Weights of a small class-conditioned image diffusion model.
Model: 29.1M parameters, 32-pixel images, arch dit, norm layernorm, activation swiglu, patch size [4, 4], layers 14.
Training: adamw at rate 0.00085, 17200 steps.
Rows from block 7, named by matrix and row number. Rows with one number belong to one attention dimension. Each number is 500 + 25 x the weight over its row's rms, rounded and kept within 0 to 999. All counts start at 0. Numbers have three digits each. After the name is the row's rms in percent of the matrix's.
# q: attention query (model.blocks.7.attn.q.weight, 384x384), inputs 320-351
# k: attention key (model.blocks.7.attn.k.weight, 384x384), inputs 320-351
q.223 086:486504500480501483522530482523539502538480440504529505498479493485539497520543467483527510514477
k.223 088:516498496511542498528492469488582507512477525479496510491501493481509500480473498487493507515480
q.224 085:523475539434513476545550529494507499523448486507479483474549519442543497487496486451492535503475
k.224 087:494519482482533498533486544525496485502507506470465533518487515449480553539472493491465507464524
q.225 095:517488538519502505500502511477494529496514530497504530503478545506498496489502566495510454500512
k.225 097:508492523492482537531542520482511529556531481488500479504472500547498497520544533504479490533523
q.226 084:502531537480501512514506526481507539496492495473519470503480484485522493472521506498478538508539
k.226 086:500511477477469464461469545543512499515517529551511532483507489484486516503539495483486497484510
q.227 082:482497520500487533467529501508456507529492490472522503458535512502496506533500515460544507532484
k.227 086:528504511465506471482501503516491503489520522506479518535502548488498470465475481460482475487482
q.228 084:509436498522505523489505463488436433440569482504489531503526498508475481494488523513467525496486
k.228 085:520464505486519507481532496487493500495477490504437521540504479521486500481534515521475459453473
q.229 097:522482476478492534484501492494451547511463495495508505501492480513490529489518466522471492528516
k.229 095:538483516548520483466504522502483488524526512525475483505502467540521487509501444448477469513521
q.230 094:494534461505494484508475508504512476483501532485487543529475522463552500533535510520507498488483
k.230 098:472521533517507463513502499553507499497520529485521533492512512428539466527505517517510471520503
q.231 096:507477502487523505487539552525505511488507522497489461491529488476472491468447462481520512455456
k.231 100:465487521500494495506507531492486504522527467516482458557505514516496485507548518509488484534534
q.232 081:564485519540500472553523506519442517517501487495523510511498495542479527496493532515502485465512
k.232 083:566542467519505478507465506502463552492554516470487475508502500484505500569514531515495503539503
q.233 102:470500481516517515548502464501521506505490472502501497500485540470538473518494479541505498520514
k.233 106:471531516534502497523497455530514499481515508497493567513532531490514501484479488490506493499459
q.234 080:453511503461520531489505551532495522512504492498512477474482487503507464537522486501504530444485
k.234 087:452510492502515480487488519501490507522486493497521494526478510471490508522513483478531493466495
q.235 097:510519479489496521529455497495513507511484472516467482496511502473480488490427459533483520501496
k.235 097:489529466485482515521503502506504469459491509500478555457512500479531479491523507535469500509466
q.236 085:462532496508518496479488489489485516445473482502531513515467506480475502513534519535524518566501
k.236 086:472467506505512445550462499482511533476481444480532564469467483502501501504499496504474469528532
q.237 102:502498502529495507507524527536486503502496477515523506479513481468518449472484549477465495513480
k.237 101:508549468488477541510456537466487466456492500487481512473523519502485480463485460480526498504499
q.238 083:542521534465501527475469489489496483501473505512507529498525478491527559466498535508487466514480
k.238 084:466474499519512481511501463520468475519552468472533508504499510500546487480496507484505468523469
q.239 086:478484515521482504531494527553517517476478496468532486500541477498516482489459544534504505453466
k.239 088:504496528485497487452491507530490489499500491529480524499525522492503502449512498517481475511499
q.240 092:503459496532504507505506552452510516521499507496477513521451502520534510497535539474525478493466
k.240 093:523529521519502491526468495502499500503494459468470495504517500497525493474488472512498505490483
q.241 091:518465512484449537501477524519508499544472464487554460490574471490550479480489520528475493553487
k.241 090:515492508483488534515469469475497474484463489499496537513468590490491486456530508503464476516487
q.242 084:509543513483537496494435544504475520543473511533486472474479500461477517490519510509483490491463
k.242 088:487490520500496503506515464501488520500504548502512517505477512459528472485462528536495477488490
q.243 089:467496479451462517489532449524506474549486456534501523464528511516529535514464504472514517521503
k.243 084:531477493572513481521537483489498511482443489560482533471521486470458518473486481509505493486507
q.244 089:505499537539471503494505511507531492507505487515489509468513473529502558475503531482496473475491
k.244 094:520520493498511533467521469509442500508506475481516434486531489497462493481509500516466470535549
q.245 089:482540492517511514538489559472496499511543508498460509479476497536465497506523461440496505500455
k.245 086:498490479517513483501500495510496488457508463531528467501513524469472451519509455531514511490502
q.246 087:489441534496465495493543506533493475489477487503475510487516497482482542479493509482507555497486
k.246 089:457499523529514536503500505470458510479498524474483449475507452469483496471489510475492514478517
q.247 087:508469504515517511508501529505561498514455450501503490479532479454523472435466514495492521493474
k.247 089:486525431477507540490529533510492497507488501482494552530517497438478474459488463501519527492475
q.248 093:517456481510509474527468526490464479494540561515470499489534474498501520505458504506528496474519
k.248 097:516513507506509562528436506521497518526496458522502455497504498486479509528518534500497502513547
q.249 085:506490508521496525501501501499506483528507446495519483545482517485517529516531444566506520499498
k.249 087:512520530544522515491460504553527490473512510495483447512492481514505532491505498472490506454509
q.250 094:510493530464495496520533493506483497481490517491546514489548501485553517535492499505481536471517
k.250 088:514467487467493563509541489529495502492456490481479514501546470504500494495524526470501484506504
q.251 091:499469493550480518539490474480488488475505515507504473492474474476539489490509498511498512521463
k.251 094:502488517528492490536470492492477487486482529510500534530478506470514465462492542527548482504457
q.252 089:508494518502507495540525511488505532500503518476481530463517478534504498529603461506513492495496
k.252 092:459502488471495457503530506447541505530495528490526526524495493501529464463513514508445523529507
q.253 088:513492500465542526496496500498478468504459499504498483530506547513498484476515520494455467519492
k.253 090:510479524470511535496448461533527497517475488466513466527512506537476482537520460489485527532469
q.254 097:483480528455496523468511500484500497462515478488553478491510472488528479512447536500484450468496
k.254 097:509476487492525510516504507476478473503482453512477487489517478490504489454528536481515466529533
q.255 094:506474522477532527505490506513490515517482480497519481505522483504495469464473517487454529508523
k.255 089:507509507469488520454466514491499527462440502496496495530524499486530515501530508477501504485488
q.256 098:526509515480510515479510539471490525457485524492501492500471505515478524507493489529520475471456
k.256 100:473475475512442494476506494498525521503482497492476547509506556501465502524493527479499491529499
q.257 087:521509563510502519491512525511488511500504509493515510517453558515501506497451491489534487499490
k.257 090:490495524435497505481469513514481467453510494512516487456512529517504465513501492492504470481490
q.258 094:492560512493458524547517488494439496540504508494493522500485523494519437481543432516487478549482
k.258 095:499460523486507512448494490507487502518507510477531461521501516467496517514538516517538477519508
q.259 091:528461517520479471515469462517508512516526495482494530540480507528494516526469537488476487523506
k.259 097:492516474462501489530490512469454471511497529504482507504497492526497497521507482485492545526524
q.260 118:471484476491477526491477507497533486543496482518518513491523475506483476477505574517482498527514
k.260 122:522480507492499531514522499486539502536507488556549492519497476504505521512533497492489487489521
q.261 115:477504503512512473482474502471494497481449500487488496502478508477483484500487516451456487514497
k.261 115:517487525521540505493547495491519502520494478537498498531521451502509500546454456516523477462485
q.262 096:493558461446516520457499561497457475513509458502487533500480503507523479492494473492477498499525
k.262 103:529503524502547507510519495538491534488514494513486508518484506454493507538484473502488520495502
q.263 099:492511480512502493532498481510518467523509452538493493491529491503473503510513535508448506463481
k.263 100:546503525501523486539487486503540489506515489539485516552499454529524511522521515499516489520493
q.264 086:516466457497525484458482503526472493503515498529484525486510539534462465522509442496484487508478
k.264 087:519472479497491510499490486530541519524499488470483518495484476498548524507477516510527485508508
q.265 122:511473473492502480485508497505493503516457475478476520492493490491518473496507554530424515543553
k.265 123:507498522498532498516520525487531484539515495543513466533523447492488512476536467460483494452527
q.266 106:453517525489496517517514491463540492504516528447509488521504510517469529510509486492568529489480
k.266 110:479478528494492496491483498501499528466490481478462511473503533509506487539503503527469497531509
q.267 096:495504483462505529518529514487501524524510484485499474518498532524523483505496499495495476485526
k.267 094:497469512523492508506531491468499486505524510482506517540531495508515534496556496499478510446508
q.268 102:515518521509479526491499509518467528483494535512507478499471529499484514481503445482522509475504
k.268 104:509525490501458466484488523548548551452491495500486484511479505507457503519478501546511512496474
q.269 094:510457511493493516528508488472532509509523495510464476507529468497491466487520514526498533469517
k.269 099:515484504506465521506486492482483500497542504502520476502510455485507486468502473476487514495504
q.270 095:470463485485488494478476498530514515502508502499563505534511515515453513446481475492469540501456
k.270 096:460473453443487486542459518514499491560478491502486498511536510456506499469466443494483516487486
q.271 088:525525524489505501523489488495530499454485476483486543508516529509494461512453446485498518485496
k.271 090:505497495517486480517521503527527543497463489484488518497508514530503469492499487538523502474487
q.272 106:519508512545488545506488504506516544525508506501501508468493505486510450506472533509522515514496
k.272 116:516513456530494519541497505501500496496497492498530505490491506533553461491515527513461503525512
q.273 110:521477541519501513519532509501503537516510491510531491496553498490502481478518516518475490506500
k.273 113:511469478528494476534489507479452523518507511522539496494473508515527475494502531481486498504504
q.274 095:507536516481478503551487510529467506484505511454534516510509517506517470494532444492496484512552
k.274 095:513521498497516515501478504526541503468486506461499504516481493520495489527538515514502484483541
q.275 102:509468479508506494509468496501478484554503466472530527481479517522535466499526533486422527536574
k.275 105:509494498500541522506524533468481470507454481513537479547489461535518522480520457470479476500561
q.276 089:505534456495489472463526509498500481526534475464495510486447508450478495489529472465528523501511
k.276 094:540497484518498464489516525492504512507519442510501503505487536537461523533465496512497510559527
q.277 099:493489508475513513526470503539510523475533527498524521497510511499512509509512471480528474477491
k.277 101:476509446507470494489478492530511525472470517500454507489455505480502450448497500513492524527529
q.278 088:508508497529534512494468483519507488550511499502504534522524475513479485507515512536506504519502
k.278 097:511527466484469524538512522468495496494487490491508519492485480506529487493514478526480515530494
q.279 104:516518463477564488501471532452492509500489468509501468507513518499476483488523523536425461507536
k.279 107:471499532487559543500497517498494461524503492479507510515490448466494516482518492473552513506527
q.280 105:517540493535519504495481467484507493503492512480491521475503519496475532502526473489499465509469
k.280 114:472483509474534466481514505480525511507496522477481494477478533476451486523475517518504448521465
q.281 095:507494522511500529484503499471464511505489516521522534545427498467542476528555437531495474520510
k.281 104:475484476490520480473481515539486493504503495475509467479466549515483495497484548521518518504520
q.282 108:502465512547467491522491477506543505535459491503473480516538499544509471510473555515479508487535
k.282 120:465516505512468484555498495519486485507496496525526504470489486534526490501505504521477515515479
q.283 119:515516467505506470497496489512476545479481502511491484533469530493479507479512453491517478483501
k.283 123:521514529496513439447493514482507504502494513501478491494482519500484500497506503504523475448510
q.284 090:527500499526502504443501480494480488570466483494492472480522481489517486469471516508545468459506
k.284 089:512486501479486529476515523495477475481470486492533498490496490527500524517495482450522458498497
q.285 104:489481520465484482505511489512532492509501478468467495472538460524496469505492569523489497509515
k.285 106:514510491505480507514517503471485510521499522514546493475487471528515499477489518510446482483509
q.286 120:506532455490490474495472520499496507488546510509488529540472489498480508496506470461529468481498
k.286 125:479533497440511480497499504522528491497481489473486447496501502466492515486475510519513508497472
q.287 101:498491532505502516473463500490497524452504473509495513478503529488497480513497533438507484506502
k.287 103:503495510499505503524517492491512504513469456484551462512517448491522512501530470473561509546508
q.288 115:463470499508530494498497464512457493520524522531540518545519461428505495485505468480510481447512
k.288 102:499527467492525511483478484526531500474440529490505464533505509495491504554530448521524466461495
q.289 116:462504485496524471523501468530453470517556513522519485525515508473487513491516516506541502494515
k.289 101:496501451451518493492479472522472488463487485516462472526498476500500489501518486528503477487530
q.290 095:536496460508467493507487521443509494488462490455479518471483533538501521476525498519489464483498
k.290 087:527528526524461475526479483507485539481506457519538518495478503478511489436472493496462537530484
q.291 117:459480495522511474508517515513449495522571521509504528501507518531517488515491481517504490490508
k.291 099:464494488491532494526468480533536452468490470495471498549452474476510486485534524461560497470494
q.292 113:561519507488469536509499539470537514479467484489467482463490500532529514499497531504496489518480
k.292 099:536448526486458490515536520506491484536506495503526510464539487491514505514440483498481541478515
q.293 103:510537482461509452535477522483548521498484499488449487469489528497498497504532489507497507497490
k.293 097:526475462482532494478540471529534511493484510465509491494545516487493501496498507511531483498529
q.294 092:477528505476519483458482457543520482475495494484479518500477433499520505518526492498519489527469
k.294 089:455499496464516533482500448505523534511465476483491494542516461522519501502483520484470504521501
q.295 081:507504488465491502476504515526512478489510539500511534540502532499473504498489444498513502460454
k.295 083:474485468529488529468499516499482529546517527447495517482537475510512492539504495537538519471499
q.296 080:466490450499465508503533476515494500477538504503474468516459522459467525511525535494534504534452
k.296 083:484524549535536487514546501510531504499491448516521520487509520477493466545531510479523475502476
q.297 099:548499510492466499507506480516532486455467458480454493462485527535512496494481496508485505514451
k.297 096:505481471519471516523484499502468547521521525521502540462523475499506489469506537500469531469527
q.298 086:470501529484504494515488504518491482479503484532521483472520535522513488498504537540492480491506
k.298 082:469506471555526493513458511492480527491526485514503510538528459530493486491490494516537474496498
q.299 089:475502462466522501533488508495517483469530503522472471467499534542505492513504506502479472551473
k.299 089:490476498497517461523503506479482492502506483476502508521534497485507510442490478510499513560475
q.300 091:488522471452487452475506515504483482478537500541473481488513524502528511520480497519449527529486
k.300 091:509505541454508549457509519492483458483493519503518508477488500510450505486443541510483480482494
q.301 085:512519491519514494493492534470548473512509479471500521463513506451539513474473511505516490471499
k.301 086:547482543537483527493495527494495482517528535473507508500450505517517512451555459515510537461522
q.302 117:543506453482475530513496540490520500463466503487506528442479503498499505504486488474478493517473
k.302 107:539499552487471523528508521457474527544517513460504529496460513507529483480468531504497507500494
q.303 094:508494462471487496520528509484472496505484517509483477484537518509478524485453522488477532525506
k.303 087:491493500492480494516477515505478488491492503485507541490513455500464454505472481431471507522483