Weights of a small class-conditioned image diffusion model.
Model: 29.1M parameters, 32-pixel images, layers 14.
Training: adamw at rate 0.00085, 17200 steps, batches of 192.
Data: trained on telescope images of galaxies (Galaxy Zoo DECaLS), 22083 training examples, 149.5 epochs.
Rows from block 4 of a small class-conditioned image diffusion model, named by matrix and row number. Rows with one number belong to one neuron. Each number is 500 + 50 x the weight over its row's rms, rounded and kept within 0 to 999. All counts start at 0. Numbers have three digits each.
After each neuron's rows are labels from the 100 images, of 14976 (inputs lightly noised), where the neuron reaches its largest size: "colour at peak" is the nearest of a few named colours to the mean colour under the peak. Only what is clearly more common there than usual is listed. The data: telescope images of galaxies (Galaxy Zoo DECaLS).
# gate: MLP gate (model.blocks.4.mlp.gate.weight, 768x384), inputs 77-153
# fc1: MLP up (model.blocks.4.mlp.fc1.weight, 768x384), inputs 77-153
# fc2: MLP down (model.blocks.4.mlp.fc2.weight, 384x768, transposed), outputs 77-153

gate.557:516578556585486368547571495628496559490473549488454530472562497539473532484540462408561498573510598460503506531585561497514426513495502546498336511452564566498461558501479498508467461443519502443525484454456459519405509520521503512
fc1.557:523542555553459427522489493550518486469471613574404544486485535499528502495482522562561534563471517561586486519488540513564550498513604460415548563476568506582450485399499472566523530489487448450486441477497470525482527421515455505
fc2.557:539551570537525407445487532770495545483540352450524530566558473531576510509479494512524497500517482484482531474436513593462534458449577567485534533418433436508528544510516498497499571571548490526510457520493400587496473504483537534
colour at peak: grey

gate.398:523540459463521484471484561487547477472449481608450551522420511533553464565526485521475549462417474441597395561547507475612516509431512471468565581464496437528454500467466422540556530508457529509490434583412558529477510500528462534
fc1.398:489656529538531438539511508521441519516485541530463468539487580561508462478471501526508483495468680475568513428549492467486414386515441531428546550377574512399469497513482535429527463436509439451569454551530562500484433507574501481
fc2.398:479628468533557461417610490596508473492526570508467490555553454541491414425491494562440477613515432447599524486423447565486544528556500581571498456427447469467536493478529513652472555494491454520540409501475554544506452508582485458
colour at peak: grey; brown

gate.72:616630449551479453540480555574491529467412532515346523498547574479458555550502515506649472492494562456517454502530514465522410444520492539532470580395502483510382482548554523488561485499474500493532490438486503446569468510518452441
fc1.72:508476520519538562444483456502511555552588433486469440495479450494477490473453444499513439501557506432548630448533492514446444561511571525600433530552416511534533518528442566442413557455430542547495492585540551555514438552581534540
fc2.72:590456549433478542548517560455442501446493447372460466476518554534486471528496455438409513485545539509417520510555470483508435513553441425480509518588541503531397581549487523410517544532623498503480497464482510438508481490487474537
colour at peak: grey; brown

gate.63:448414498453579489507489478553401452510548515492461338532486506535533503434517432514493448469543507503418640474452651428412523461478576460434548501480459513534576501475529464460490543446551499540552551554538400538457461503547493503
fc1.63:536535451515558544475525442540626493485466472518442629470538486493516519517441539470464513488420451478530457502514543557504367542584568499507507470563574565535494517474423562457484414460396480532387435471426490396482597453530507453
fc2.63:596490528626491492523428520528517500484474505501456548386436547499508498420534464562525504532480590481446461531551620481479428519412452465442480477476511478412528518468609514547406439441435523620571496513530551461477512480478510496
colour at peak: brown

gate.257:589473567532484480444458393469489431524528489491486479535498476511444498530464541535406555491469407426523475555509437492504511537414519493533586476580519447489569585529583580456489531485493466492507426494448528488389492527533482554
fc1.257:483490494504432586558501517515549576491447465387490530533476544508528437428410464455403509519506557462513595489476441489486468516568565504607499501488508484519469505600462504474458525529470528501510563566561538550557451526518497562
fc2.257:527560562420556486450481463571474423528452487597471473537550464451470534500510505501484510532468430486471545496448426535463489537560518512536522516481512439467508433517542608405514515518510476458577481518503510553524595453461532574
colour at peak: brown

gate.681:500498472461576527445482444564517429564549598427418389532420457567513543523428391447429353506595482518449530403485523529472520493598576540520500488524497531492556406517463483397565480410471470498532509485498491518457521510510596522
fc1.681:591526412518473487494522504407419491511578442522525492408545462483521576491477430488491561479454601530505644513627522501538546460488553447564518451522476432442531557469522449513470477573559456559480599491491432494437365481565507486
fc2.681:533506534590475550486494514509554497505405509627531605428478520515465483540529345441533564507533604458480385464531507456472488509506533539509491497522530343513559470416448455490549479591460552554563481571435539550479629518436505524
colour at peak: brown

gate.606:541408486607502546484601548491439542564531410471469468535506488519479505446494432461518427487552515526533576468509495525435514484448559571557509540535361556492528519450444529520505477527516528456530550560441509546580490534596464416
fc1.606:336439480492431486429521446529447538421547501509368490526541412513541495491494435516573576442480420484509481523511493541539431450454521438476393442506535557515559411500462594467504450567545495456427522444467511518427487535527519491
fc2.606:414495514541540505420544473547415404533455482502311515534536407479530480527566400486423567534521439352528446458534511492521425477473455512475504495497471598500524564552537563452484498626563543512511529553543513491439452529460569467
colour at peak: brown; grey

gate.714:411471511488510570478515412500479510440610522499508449564449426531589520440457510619439492500532450553508540530435462469506483378395522552464493571510440482495522415417469626453539545448455446466581588513549527477533550512495453488
fc1.714:435509493458508444490399413518484457369473597540484433519498493537469594484585623609508463556486522511459424590592473541474407482493466580464564418483512557523554515515504455492457488462489424373513557469507446505492485481550525557
fc2.714:574525508398515500507489524477558565515540509541491524494542522522567441507545549497527523520554600529458418543539423451507488530461494505522500512464491583492515472526532425485578512492536432432475546503441580457449606509529561546
colour at peak: brown

gate.434:534440468545422451506548437398525485510543491546462502418434559542451406534527497513530461532495449424525466476502485557539459476489581474466461370631372525477557539466490562505545483451533481483481483517536556497441551435458414545
fc1.434:505433517541599540545456566576452570508522459412523501592531503422521591396434474480427542449567499490406581438426516481451441562518516524570492512500473546501522449553443558476384492428486534520503545533481595557549464523502570461
fc2.434:475513536408565509433531507591543493472527543508465473374502450469533494536519444474461455565525449435553531461467465610457481481533540494570498459439492439509592506527588618447501485419480408462509507418557501478555424545509513568
colour at peak: brown; grey

gate.183:528540429572515502490410453540522478563530547507532563544514497442505566429446488508530491588624520526523400454550449488527477550565555481512653459508410482530591463495465473457586468509467519405584627498497412565497521534481544611
fc1.183:498469570437517546570578571466551556447469420551434459506541459469503443492542533474452474436440451453463559587506510489507556502404518527479360511527506470505397532549484564537404541562541521552437448552579558506499542518504460449
fc2.183:447475619540526541496571532526558508462471567520519441504513518440458454534479603534466546538492468466512580521552452579536503498487476416404484489477533517471565458502436472470512487448444506521527489420483522513523503463520534477
colour at peak: brown